config = dict(
    model='image embedding model',
    dataset='photos of plants and fungi (iNaturalist)',
    train_examples=90422,
    image_size=96,
    crop_scale_min=1,
    horizontal_flip=True,
    rotation_deg=5,
    targets=['species'],
    num_classes=500,
    embedding_dim=128,
    arch='pvt',
    norm='rmsnorm',
    norm_position='pre',
    activation='swiglu',
    mlp_ratio=3,
    head_dim=64,
    fused_qkv=False,
    qk_norm=False,
    layer_scale_init=0.1,
    parallel_block=False,
    inner_norm=False,
    patch_size=[4, 4],
    conv_stem=False,
    depths=[2, 2, 4, 2],
    widths=[64, 128, 256, 512],
    am_softmax_margin=0.2,
    am_softmax_scale=16,
    init='kaiming_normal',
    residual_init='none',
    optimizer='nadamw',
    lr=0.0013,
    beta1=0.9,
    beta2=0.95,
    eps=1e-10,
    adaptive_grad_clip=0.05,
    steps=17500,
    batch_size=64,
    epochs=12.4,
    lr_schedule='poly',
    final_lr_fraction=0,
    warmup_steps=1750,
    weight_decay=0.0,
)
Rows from block 5, named by matrix and row number. Each number is 128 + 32 x the weight over the matrix's rms, rounded and kept within 0 to 255. All counts start at 0. Numbers have three digits each.
# k: attention key (model.blocks.5.attn.k.weight, 256x256), inputs 172-255
k.88:130103120090190126086150123081112148156138162099168177132125176105098099100213125170133099094108121152135104112146084137086113166168150124150157124116146158128070112168033111108122208080097188182171125131125178153148131088085094122154158125179125108098
k.89:117127103174101095138124065111103146100156141122110131127115182131135148137051115108091099076123129246147119148117052169111175155128181133138118127188115143123136145126156139080193136130168121134138113132154107117051157139142158154092143102106121137108
k.90:073163123144094116164125105082083110108133133099116109176150143143120072173114078131144100118144116223160152130071184113094189153122133110167095180132066061165157163122167139109111122123134107103090131135075124076120127094126182110159172132121174091115
k.91:108123116146118181102090158127136109169110113082149102124151094145075076165205115192153155108107149116111153097150141127113092151150111122120109211141111115143113134113125156183148131159104116180111128150172122189095117059071091117131083137110094071113
k.92:129102101121110108131095129110086148109100139170110145122117093125168164143055115075132141118160131132217155159122152162155143135165175121139168110172149157145142168146205142186109073193198089113157131116131108134166140169173140170149155073105114125110
k.93:145146175150101122122126149130124110090124122088137127171116124114097128122137145185097150179091145118117150103142110113186128147148122140128136118103150153098143117075130110207139083139162089114082088071139149143138163176100091188176126091136124137180
k.94:098136131105129094145181111132120168103122143187148179071140128145123083137137116109129108133141150149110201104113098128155119163160101164077110122111113135087132142143114177114120161184116160114180118133139111123146121141145155099141138071180090137068
k.95:151132097134156129117158113102105126144149126119140165109143158143150149097156159122169132080098140117105073106129162176080116053134170102174133108113128167131079120163122174116099161141120157106131102125109138151143121158151173099057134162154130135086
k.96:152192136132174136119080136131138125139137157161129134176148122105094163077151136082105071135119138110143072144182119136054158132111166077183160130128110128216054109101129120109088088081148187111113076080150119133136143074115184096125113138107163107073
k.97:081153140130111107151136074119100119148120169128106122080120170145108127140125127073129128119168125170129140148151134163123152116124184082139110057089106107094131161138155137090092104196130153076130152127072188122182093144126136173127149118184128174171
k.98:154123153115202101139188201170159185105148137154168123135139138139113070208130109164133113160122123108094154071149134102155121160194105140151140173121176074137155140114136110255129147112134086206123088138198134085069123039091079119137096111101107097121
k.99:124180110113036133125116091152085090151090138178106097095105143181148088107091180059132077142162110128183110143092121168039150062125162122150160098116098125158085121102107165076064153165106166077125124129091106125201183156161148116142109174145153136129
k.100:098119111072115084111125083115083070164143177105130087068140178101172130156131140113148093083150124127139150150080132150090151137155098117174168110131116146095156109130073143079090149108129136134103132109064129174174128171085121175102079133136124191092
k.101:113079113124103099093176149165131107075108144138159131093144162113115070168118080191149150089144074139078173165147137079203132107068081091073102161122073127074167142090090082195140118128114100137125151080144168100075052144141079144164121083117135096123
k.102:149119125133106165143064119158113136147124178115147094148105079101157151105138191113133057154102141059088098182145157132129093123134143151141165119144193136143076121064148152106044072152102121108104135066096132145154133103130135118105157119128110165153
k.103:089095143099199154077127142089150179128128145140157068116149132173101116103162081162151141151129094169097127125154168116122120107152208103125124142151123082117104122168119175102112162072132173193195156154191070127086082117075151114168101106144146117092
k.104:165181117115187113151087142126139161160138121103154134140131130179136174097122173062173084126101177122195147135146128117056090143193156061145180111130135171217073107150124187119101130120122127122113134096118087105152139076175201079130117128071149113132
k.105:195186183096161141146138140114129136206125167140116116141102091127118158082093150079133098131127181067118108142164111183139075111121128102118192130126155155133091089142105202060089124096106147149121094102155132153216126154109104100092121134152110158156
k.106:182121093150165094187096085095134124153195170128154085144130134148114151096165121130109130148068116114105097130102144118093130124128086141146138106119123130154124157125179133130115123127106121174146126166119073139133100112078131110106062051105146095157
k.107:192145131104106144078170144122107109144091149125131133155116077122122063140136110137166109170145140100111144097133082119150130109125136142111161149091109200149144118139163145158133108126125083157130124121149111136082158142114137158146132115111091097123
k.108:161150090127203166092155138112157144128133119134125142105087162163095142107177135124124101138076120108104080069141113140139124127129173090054129142125152138124108104152114172118133159159166119196139042105146131139075153092106093091089106062181170151158
k.109:125109132173140130125088167105132172119089168062154076154129058126154124134171122172104163171099141076096126093153145081152112101153134141130142095153126069147108102101151121182141160141139068180137071125189140131026114097087044129138128066146112137130
k.110:157168153085214149109151128143129145166156080083122156095157148072096136137179103167162122058134150116111124101148092120125117119196122108121177159091136108124085093118125075115124163118142202162095086089130145186150119130112101125078096122157139128117
k.111:125129134104122114129148140099150125073159145135122122122111101131129092132116068146134116179132108091124115113064114094176098118126103114127080185125066134124097116152136106174148132122163113149147076141176145114097160130120094151140145091083139092096
k.112:137131130102057173096116152170088077183136126072078102082129151089129099098087185080130136104145107121178139164112081131159114138132151169134139094115175154105109130136133134066127142165110136091139139145071165119192106156169126145079159146134129169093
k.113:113133130091131080063165163106140136127141119166204070109112157096159062143195068176172170092132099148083150128095130038192170138158109165100091129128135135095144112092126063139111127100101135119128107146072143103110091150099102167151118134182092071108
k.114:140086207061084138116117175127147139139103115145118078146180112096139075120096111186153174137148124102059125112119064115209151157143088186071146149119159114055229166045084082181115054150150073119114094177120119090105175143124044124198150119132100077134
k.115:133126130149094157155132130143116155091089115065151109170144108079154117168111086172105164164123118121118113144149116118212140134141100125139131172139120097134178110059109107255090134106140081140125119134160150088012108119082063150159153104065106088140
k.116:172136127158150128141064142129154164106120090170112152169119122159118157136142104153171185157182138149136091128099139033101156135121174150106119126171133123197131143139118139181147102076191088158101132161157114088094145107054159135143119163074139104133
k.117:122179163175168113153114124121186166194126210102147110145143124162118121098116037129157142123150116137139102125120156142075101140161142087080108142126147098226058170144149095141108141115112129144120115125182123143088137110122133113161122126076146141128
k.118:156169118076183174082160133084153178179152159100126169107174155150134161104178083125175142125118119169103121154073117099100122135124151114081096136187085127139075125146103101167104161114119093204120070135182089117125062092142123090156151088110152130100
k.119:113123118144136117064144136101098101172142123116167155112147153122106102165135096103154113056156094182140154081083162024138141153137112134097112140183091108122121129086117123118171197121121088149175139148145172108096117083086087125130136120163093138146
k.120:125130102091113129119174123173132106151147137150145169090102119192099127138092144103131075119155097139189148108150158166097132125137113113157130114102116130090151109130092157075091104160115155130085158116133140184177113101137158103093132163088156136131
k.121:125187164169088112176107071141129110146136161169129137151104114157102199118088207106112099159127170143200093193132131184068134082137132095176126111143128135169093188152157164061110122175120141096161120095129121152161150133198220177025160142109134175119
k.122:079119119178117110148113110138021072072069099099112130130127127144203090155103142112109123169150138137171146199068175062142139077107161135171101119162115125125156105160173124048122090106135094086094138175085076109169181119148169160056157162083154133110
k.123:092109152128111140149072155137139142067118083108133079123167115152099087190143059168102163163104132131133131090091142073128132161142073157114088139125146082082165090110120099186129120051143084132121155224110114116061144083079127144184144099136121111145
k.124:117150097162100158141148149163095063124147099145137130140151137154150165128106184085164136133156113113123146154104122131110143121149144143120173099094152160134116138150144117075136121204105099092173126096058126144153133146197139137088140198152069113106
k.125:153128100096099127118134119139073133165153129122120139121091126131124149074111170041169090057132119152119172160155157146092145145149181113176130094168103155120089114142200129081094156152095146088137143121115100204164142131144149135063115170083123151102
k.126:114107159086116137097165164135198162077079105130160141140129165106162076163125099159138135128144116112114161120095120088200141115135090150089074175097181070055182127086074086176138151124124079136135149125172134125098053149099079143191097099076109096158
k.127:157100145140150143119166171132125151094100128106169139126131147172089118151197072155173142146105105120107115096146120141118128153131106102096114147167133149142100139160089108178174123072166143167092144131140121120078097062090095101153087178116146132123
k.128:100148085150150153096100169216093107087055092159110137105097093165147169151189089174117162122141110136088128185084086123132174137097086124120127137119128061198200192130205123180155113151162069123082078103109112080088104115084101141119090103124148122154
k.129:106116101092135149107146132168143124164091154100167123119176150121058153120139175166147158151091090146133117182206104190150129087097144141117161116085117103117131080148132197065070162144052210111124172149121097152116125113119155121128139109131132125201
k.130:160067083125157139122123112142144149174139165127078119143170116179111178181144117166176101121051078104105123077140186162128139082088098106062124197150155083129168123103145072079199137117135146146134148154126104140106149163075102137130153115124113117117
k.131:132124129056167131076120142150149163145130159149114104137132087198076177093135165086160186152065122049152157117219144173120142105113108187106145096178150131130114086125100182093149168103126180117108137130110153154140148135116136077088082133145152132150
k.132:145126148130149205141161120101092136103134122104157074135081142127122074107131062116099121159173185073088113073125132128106093076135097129103089150133148155106139107105144091121129184079158105114138101133160178104119131076080170129140081153154138098082
k.133:132136138127124100151152141132079154146164161140110143121148100142100154070143146087091122138112124187148116096109154110139099124104137149177143168101095137138137154205153115125169119147114137123157125065150048118169183091135159141123106122113157122160
k.134:098130099144118144097130157172130107117116193133164118116108103186069195131115132130227141163096103123082099098139144190082134123094083140155134098177139129157101153133157163081139101183097148185158133126060183170161101128126137105050113141109138109145
k.135:114101131146096161096082160165158137083093112164116146109118101148152141140110102179123123124089060137149155144036181101161111147057164124129174185119120132112128162115196095119174067204155044148098128132134123126084119166126151100138111110135135089094
k.136:126174170158116165070143090074159110156143173125111131092110181072133117102120154111130135093102213116129101121194158104080132154166159080165078128126152137116118098139120153089078155077112120150196147140085139122147140114160175170045133162155142120135
k.137:095120112114116094142129089090096090139159174157155188155130129138175132113114128050091122149143145112164129147123134141140122132145189119148147084136134208105125082192109156056107153136139112124132174129136116142126171142143187096085084148129159127149
k.138:099133114123121111097116065177094081132117117105137126101129178102112147180094129104135156160128119111138154111116081094092105178139097167204106135140172136122115139114127119165079116141053071142099132132135153124090119130162118141128110157113083127152
k.139:104099163145163160142185084086081124175149140096132139162184175102102088158146155116103154086184157152104129116154105091084139115188143124150131114087207144092128106126110138083116130035110128136151101157126150127117113107165116123147127142167117191115
k.140:113155119168085138117189137152155123141114148163061126080150124098139134068142172113106158096150107126092080112191110181132118092120127136123139105154126108141163142135078175052183138156096189114168161119110130160117110171124126129083153138162115118128
k.141:166140099133154122132138099068141121107105149083159144158086127171046149115151119106164123174069113117102192170145111128140125139051120188170112066052145171139078106131077120138123152097144133127084182102089143113132126096136085167140076195151110164164
k.142:140085153186113130170133168136084124076098135138112148150096086157160074153070120145092106108129155079130135083095121107175102166089109105139097116100129137135135153106105095209168047072120075159109134120195157120140126137132126119156156145162117081076
k.143:116112104149078154145048199177138108090086084179120166115084102183177140158130140195093151134154059104134177107066131179199167098095163086087173126117114169182174138112204101152159086172148107130136149162131129132102156176163095134139103093173105103097
k.144:096173150130101111099125203115130117145115146137096138142179084171121094122106151103160183135116121115095056105166131182129143138183131146134189138177126132132138135154067143117112121062100160135157119129067108181172187185116137187109144100202095167132
k.145:175144135088130140098151107119095100160094128103124123119205128132153168117121144116157146120069129108124109121190171155109124088161103168155141096151104114016125076159134145146120129177102154108116159123096153162143151190056091140047132163144089159200
k.146:164139073160125053159073111154112128100121070157187137154082156171177128149148099175127086191140094202191117110056122076137139157119090145170172125132184161116148148120173119142110088150180096175095102136161134112085174077085129061160085127109108120066
k.147:145182124131160102155145128060083148162111145107099177098127126129098123127106162123082135152134147140100083124174116132102143128146194175138111074144099086113105125116109166123128135149104161097137133096096100170102145149196112124059150132100087095129
k.148:115117199092166094135159110117128118153095095124092141095104124130143132171106168155123131132143120121111131167114102188121101146120159202076146112086179086168118061142135155128108106157114139133155128110130096157104161163084108194057144130113122150163
k.149:097104142160104134126123184128151167079092092184138141116072152153102155132131123213116101130134089136127167072075139099132113132086150135144176117174113139143100152134177116184117137065116106136149118145151161106091157121075094149101127104094115043132
k.150:135119169063103123081164175113141117103094110150070147117109077089183149125133137162133133107104100138105129125114102120163161103119128105086205170107117111148134108102123105170189136159167150100128189131131147158137158152122077168145116090161130151153
k.151:139123067085166112112163100108102108220102185100144162192188149210097195121158109071170142113092155113086101133134136181142125101135125158113126117111111126084101065149124134131089183144148212119138189082074120147113132186099140142091124091174127150161
k.152:158110123077111140113147138095109065154123184153128127092181121165124177097141153153158115142060126106131060151157105169117118143135083113097147141126193127110089096148075155055158169154130161127139188100141110175137129129156144141076137092154075189137
k.153:160117094161106161137082146159115198080110112153146106187084158126122079158119125101125107129153197093184166105113137081108105136117139129159062144093137134166171186148187125198135059107133055150145088184195141146084165112128151052178118133099145117118
k.154:138157123160142106170107160168140087122142126102174126165100129139096127141145117134121176157061147077135161117172084164139114125133104125107110107155122111095114128134081119122111168127139111120149144185141068092098127160165120124050107153141081121140
k.155:149137123205110138152091066113090137100169117149106110108047082106124083156142110162071148145127142104114113151143104095124167189128136127171139171115113098121120163153123138144128099149141080117124091107149120104125126123137159161162115089153112132111
k.156:120094125162127159111151150142096148120119071152129127143108140119154118095098080173170118086138105125092163139089139132112140110089141101119187125131133160191172125104198114132134181221162058113177115147149136134152145123133136132147104124122145204035