{"arch": "pvt", "model": "image embedding model", "dataset": "photos of plants and fungi (iNaturalist)", "train_examples": 90422, "image_size": 96, "crop_scale_min": 1, "horizontal_flip": true, "rotation_deg": 5, "targets": ["species"], "num_classes": 500, "embedding_dim": 128, "norm": "rmsnorm", "norm_position": "pre", "activation": "swiglu", "mlp_ratio": 3, "head_dim": 64, "fused_qkv": false, "qk_norm": false, "layer_scale_init": 0.1, "parallel_block": false, "inner_norm": false, "patch_size": [4, 4], "conv_stem": false, "depths": [2, 2, 4, 2], "widths": [64, 128, 256, 512], "am_softmax_margin": 0.2, "am_softmax_scale": 16, "init": "kaiming_normal", "residual_init": "none", "optimizer": "nadamw", "lr": 0.0013, "beta1": 0.9, "beta2": 0.95, "eps": 1e-10, "adaptive_grad_clip": 0.05, "steps": 17500, "batch_size": 64, "epochs": 12.4, "lr_schedule": "poly", "final_lr_fraction": 0, "warmup_steps": 1750, "weight_decay": 0.0}
Rows from block 6 of a small image embedding model, named by matrix and row number. Rows with one number belong to one neuron. Each number is 50 + 12 x the weight over its row's rms, rounded and kept within 0 to 99. All counts start at 0. After the name is the row's rms in percent of the matrix's.
After each neuron's rows are labels from the 100 images, of 14976, where the neuron reaches its largest size: "responds to" is what is common among them. Only what is clearly more common there than usual is listed. The data: photos of plants and fungi (iNaturalist).
# gate: MLP gate (model.blocks.6.mlp.gate.weight, 768x256), inputs 172-255
# fc1: MLP up (model.blocks.6.mlp.fc1.weight, 768x256), inputs 172-255
# fc2: MLP down (model.blocks.6.mlp.fc2.weight, 256x768, transposed), outputs 172-255

gate.363 102:53 64 40 77 76 66 49 65 42 42 48 30 44 53 34 46 45 82 33 40 42 26 59 26 70 54 41 37 41 54 49 47 65 43 63 50 43 45 31 39 63 37 25 83 40 50 44 44 43 43 67 51 31 65 45 36 58 46 65 42 49 73 39 44 51 55 50 39 59 48 53 46 60 48 55 35 69 47 48 43 56 28 71 71
fc1.363 096:40 50 48 45 46 69 47 44 56 67 63 48 31 57 43 54 25 30 48 48 37 60 81 58 51 36 43 44 40 35 69 51 58 39 59 61 37 58 52 44 15 41 45 52 47 25 71 44 34 57 46 58 57 46 48 58 62 51 38 55 54 63 48 41 41 31 42 79 53 29 31 65 60 50 70 41 42 38 50 45 29 53 18 61
fc2.363 102:55 31 64 54 45 60 56 45 60 61 43 56 42 42 53 34 58 30 52 56 57 63 44 45 47 47 47 45 57 59 53 50 35 37 31 67 57 35 53 46 65 62 30 51 54 54 56 72 44 47 40 52 47 60 63 38 37 45 36 72 50 53 60 55 45 47 35 57 54 55 80 54 52 40 36 58 37 48 70 62 46 70 53 27
responds to: class: Liliopsida; order Asparagales; family: Asparagaceae

gate.275 098:61 53 57 48 51 46 28 72 48 42 41 40 52 41 52 31 49 66 35 67 60 26 46 61 43 65 62 44 46 61 51 28 50 29 58 35 42 54 62 46 63 43 39 48 32 32 59 39 41 63 75 43 36 64 44 52 45 59 42 45 49 82 46 77 62 79 59 61 73 57 41 48 51 61 70 44 27 37 49 39 32 40 75 49
fc1.275 101:38 48 46 68 35 68 59 71 40 41 53 43 55 78 50 39 46 52 39 43 49 48 34 61 62 47 69 44 48 53 48 53 23 48 52 45 39 48 45 67 35 41 25 60 63 60 61 72 49 34 56 54 57 49 56 61 46 31 51 51 40 46 51 36 65 45 44 35 28 55 72 62 47 41 50 62 71 73 32 23 38 37 44 26
fc2.275 101:37 44 51 54 51 54 43 29 60 64 53 42 42 44 71 56 56 48 70 38 56 63 36 52 73 56 45 55 59 53 26 42 61 25 52 71 53 25 39 61 65 55 54 49 46 67 37 47 63 43 60 61 49 51 43 43 45 55 70 71 36 53 41 51 38 56 46 38 42 77 37 62 46 47 37 55 64 64 52 49 82 46 69 55
responds to: order Asterales; family: Asteraceae

gate.418 096:55 52 54 54 50 38 48 26 33 54 46 64 65 60 55 58 60 50 46 45 66 26 53 53 46 44 74 42 48 42 63 25 70 37 40 66 29 63 52 55 51 57 40 30 74 72 56 55 46 50 64 60 58 51 47 35 44 46 33 73 48 39 48 62 40 44 42 41 53 71 46 48 42 56 46 42 43 38 59 55 59 33 42 31
fc1.418 093:55 43 43 46 46 50 49 48 24 67 39 49 69 30 31 38 34 51 47 60 63 54 39 61 61 43 51 55 53 41 34 35 31 34 37 47 82 68 45 59 59 61 53 42 46 59 45 61 35 36 34 61 31 29 54 45 41 53 50 37 64 59 46 50 44 66 52 48 59 58 62 34 45 57 41 54 51 51 73 47 74 59 37 44
fc2.418 095:42 37 42 56 35 35 50 62 51 33 65 39 34 63 52 61 45 53 54 32 61 41 44 61 57 38 45 42 51 53 43 78 57 63 68 56 68 33 74 46 47 58 62 56 48 39 60 56 43 57 44 46 66 41 53 49 84 36 64 38 58 27 51 57 57 51 47 66 72 52 45 38 60 47 65 42 59 59 53 25 53 45 42 66
responds to: class Liliopsida

gate.412 097:69 37 65 69 63 60 54 41 35 52 70 71 57 54 58 72 56 28 71 35 43 39 42 66 41 47 54 50 37 67 66 41 42 39 41 61 52 40 40 46 50 50 35 36 61 55 49 44 75 33 39 57 52 44 75 33 55 43 51 37 40 52 62 49 45 39 55 50 49 45 36 64 59 32 39 74 39 24 60 54 26 46 46 40
fc1.412 093:60 67 29 36 47 31 59 47 39 48 44 38 61 57 40 63 38 69 54 39 64 57 50 62 57 34 42 36 62 58 41 52 52 29 38 27 76 63 46 48 70 42 52 56 53 61 55 45 44 68 64 40 62 54 47 49 44 54 69 48 47 69 49 47 42 56 55 46 33 63 60 64 49 69 53 45 58 59 53 50 52 39 42 79
fc2.412 093:46 56 59 39 56 52 53 74 39 54 66 58 66 45 63 43 48 44 53 38 60 60 36 53 29 43 71 19 74 39 73 65 46 54 55 44 33 66 57 56 55 38 66 65 36 34 72 46 44 48 44 79 51 45 40 65 59 60 58 36 64 34 47 78 51 55 25 37 46 29 61 61 50 50 47 65 45 36 60 77 44 58 70 42
responds to: class Liliopsida

gate.570 104:40 48 67 53 50 55 43 34 46 49 29 75 38 83 43 28 27 35 37 38 43 44 51 35 50 45 56 64 17 50 56 69 42 48 65 55 29 53 32 55 51 58 37 68 56 53 67 47 51 44 40 36 63 42 71 35 62 63 29 58 58 51 63 67 32 46 29 59 47 44 25 74 56 55 39 53 61 51 60 62 31 43 53 32
fc1.570 101:69 60 56 55 49 47 35 37 35 64 63 55 38 52 43 43 65 61 54 67 50 57 42 60 61 36 65 58 77 49 54 52 59 53 50 63 27 70 35 40 40 27 40 54 62 53 59 37 37 52 50 60 39 32 56 47 35 40 52 62 41 41 47 54 33 47 65 47 42 63 58 39 37 29 42 46 43 59 38 49 42 48 50 49
fc2.570 105:38 33 55 50 33 43 53 57 63 50 49 41 48 61 34 62 31 45 45 53 56 35 64 66 75 48 35 51 57 58 60 66 38 49 31 60 48 58 59 45 61 59 34 50 41 37 54 56 29 49 53 51 59 75 66 57 43 51 38 53 46 58 45 42 54 41 43 75 55 40 32 69 57 54 70 46 65 44 52 63 49 52 27 41
responds to: class Liliopsida

gate.436 100:37 45 53 61 24 48 50 61 33 26 57 51 41 33 39 55 45 41 41 53 48 38 44 39 49 52 47 46 80 27 37 54 48 53 50 49 54 39 69 39 42 39 45 58 55 33 42 68 46 70 47 41 44 55 43 51 53 40 73 40 56 56 70 41 75 43 58 48 54 56 48 50 50 46 40 56 42 70 70 58 43 46 49 55
fc1.436 099:68 52 45 28 19 78 50 34 53 72 56 47 43 64 54 48 79 44 63 67 40 47 49 43 49 60 54 63 56 46 45 45 52 36 30 43 18 78 47 42 51 44 60 63 32 56 50 69 49 69 51 64 45 45 48 43 34 30 64 42 56 78 55 54 69 66 57 38 57 53 53 40 57 49 35 43 29 31 38 47 46 40 65 41
fc2.436 101:55 58 37 49 44 52 45 38 69 53 52 61 57 53 50 58 81 71 56 44 45 63 29 60 38 52 30 51 48 42 50 70 69 43 52 46 28 35 50 37 66 71 75 34 49 50 58 48 69 56 38 47 44 49 48 54 37 68 40 64 50 79 44 24 47 54 60 55 37 51 53 53 42 53 53 68 61 35 59 42 55 40 44 41
responds to: order Lamiales

gate.132 104:40 67 28 54 42 27 63 61 52 56 23 50 47 58 55 63 60 48 26 53 52 61 27 44 48 35 69 65 59 49 60 33 71 51 88 58 64 54 46 77 45 56 47 33 60 60 67 39 42 58 47 61 78 45 49 47 65 43 33 52 51 51 60 63 39 67 75 43 45 30 61 57 63 57 60 45 47 68 59 47 51 49 74 63
fc1.132 107:42 58 38 58 63 53 57 35 73 57 61 45 18 57 44 64 57 44 60 33 63 64 47 40 54 40 40 47 52 52 46 55 45 76 59 43 55 44 64 56 34 56 50 34 63 66 39 37 54 39 37 49 40 50 67 52 66 62 58 53 52 51 47 46 53 35 52 79 43 44 50 41 41 52 38 50 42 65 68 34 34 26 32 53
fc2.132 111:50 44 66 66 28 46 52 36 35 38 41 68 47 40 29 24 53 49 44 53 33 51 53 58 41 22 75 50 65 47 38 63 70 51 57 51 42 70 45 44 66 74 59 36 47 49 59 42 63 69 39 34 51 57 47 51 35 64 41 49 52 62 42 45 30 46 44 65 48 38 54 70 50 63 57 54 42 33 48 65 37 52 38 52
responds to: order Asterales; family: Asteraceae

gate.679 111:59 40 47 69 35 63 44 45 34 42 56 56 47 42 40 36 62 51 61 21 67 25 55 46 51 45 52 35 23 69 41 51 51 54 58 55 67 48 60 64 45 43 59 57 87 42 76 45 35 47 56 48 56 58 64 56 65 54 40 35 48 36 50 62 21 39 37 55 50 40 36 65 49 55 87 58 59 46 38 56 47 34 54 58
fc1.679 110:49 57 49 42 46 44 55 27 57 70 49 30 54 58 64 46 72 55 33 40 53 58 47 72 61 50 48 31 45 44 50 54 79 42 58 72 52 62 42 40 53 43 64 45 56 53 40 59 47 67 64 54 42 56 54 46 64 40 67 44 47 59 43 53 66 47 48 53 48 64 53 62 53 42 32 57 47 57 51 59 65 65 39 63
fc2.679 117:38 29 61 60 29 48 43 64 50 27 59 50 44 38 36 65 36 35 27 54 75 47 55 57 55 66 55 61 60 64 63 67 27 74 48 54 73 44 72 37 40 66 20 38 27 37 47 54 37 56 50 35 50 71 52 53 59 52 51 52 68 43 58 48 50 57 51 65 52 42 44 46 54 63 57 40 56 43 52 53 41 59 49 43
responds to: class Liliopsida

gate.182 103:67 55 66 72 43 81 53 34 52 37 46 49 46 44 70 68 49 55 54 30 63 54 58 61 34 22 67 44 50 48 63 52 61 46 54 29 46 55 50 69 38 32 61 31 64 33 68 50 54 44 45 39 51 48 60 48 48 48 51 33 51 59 43 48 45 38 38 60 49 40 61 65 47 65 60 34 49 43 48 53 25 47 52 61
fc1.182 100:39 20 66 48 57 32 36 46 65 62 60 60 48 37 61 48 40 59 54 49 62 44 55 46 45 51 48 43 39 51 50 58 36 46 46 48 69 60 51 55 39 46 55 57 39 41 52 56 47 45 53 26 60 54 61 57 27 74 46 73 61 38 46 44 55 46 50 45 33 41 52 66 58 46 47 42 43 53 24 41 58 44 60 52
fc2.182 105:32 59 63 69 37 39 74 55 49 41 44 40 44 46 60 56 33 50 32 61 41 46 43 29 59 49 32 73 43 53 57 57 29 41 42 57 51 53 47 36 45 54 59 62 58 45 41 54 34 37 48 70 43 84 62 52 72 25 49 47 42 45 46 48 68 51 49 48 53 60 52 39 50 29 57 48 49 43 55 50 11 83 52 34
responds to: class Liliopsida

gate.339 095:55 46 51 52 45 55 60 52 54 76 50 33 64 36 55 41 49 44 42 46 58 32 70 53 40 47 61 47 54 78 46 53 57 48 67 35 29 47 26 71 55 43 54 25 67 49 49 69 55 52 50 45 43 39 59 66 55 62 37 50 38 66 50 59 57 56 59 57 51 59 54 58 54 55 60 54 50 50 65 53 64 42 49 73
fc1.339 094:56 30 58 59 44 67 60 53 59 62 59 49 51 56 45 62 46 17 48 56 34 41 51 33 44 34 47 37 61 55 57 56 56 40 14 13 49 79 52 58 64 51 55 47 50 43 18 56 71 49 45 55 53 50 42 27 56 47 44 63 50 67 28 46 48 29 54 63 58 60 36 50 69 42 60 66 55 38 47 31 55 43 55 65
fc2.339 095:32 59 73 62 47 66 65 38 76 50 80 46 41 49 69 50 40 48 60 44 53 52 63 59 37 42 49 38 63 53 64 44 51 42 29 51 29 51 41 44 48 46 61 42 39 41 63 66 57 63 54 38 41 50 44 60 60 56 55 52 33 30 47 37 47 43 45 50 63 38 44 41 48 47 36 41 44 46 35 69 51 68 37 46
responds to: class Liliopsida

gate.254 106:52 39 55 67 42 53 45 54 48 45 37 51 59 52 58 55 45 49 70 57 51 50 66 63 60 47 59 57 45 30 71 35 58 32 58 59 58 66 69 51 46 52 16 50 45 27 60 48 50 64 42 43 54 58 55 49 44 74 44 22 32 64 65 45 43 29 58 50 46 61 32 79 48 81 41 29 61 58 40 41 38 66 46 68
fc1.254 103:59 42 47 56 40 63 36 52 44 67 48 78 40 46 74 66 68 53 43 59 30 51 64 49 39 47 68 48 59 37 66 61 30 31 40 49 25 46 31 43 69 43 63 35 54 55 64 57 57 67 33 41 33 44 49 49 35 63 58 46 61 63 57 45 65 53 34 38 44 51 64 37 44 45 31 67 46 53 52 68 49 42 29 38
fc2.254 103:46 50 46 59 36 52 39 39 34 65 48 69 47 50 62 76 70 48 41 44 38 39 53 50 39 55 33 44 52 55 78 62 60 41 41 54 39 35 28 53 54 27 71 36 54 57 65 62 63 58 32 60 36 49 63 50 62 53 62 53 49 71 50 42 42 69 45 41 52 46 43 53 67 61 58 67 52 22 43 43 45 49 46 18
responds to: order Lamiales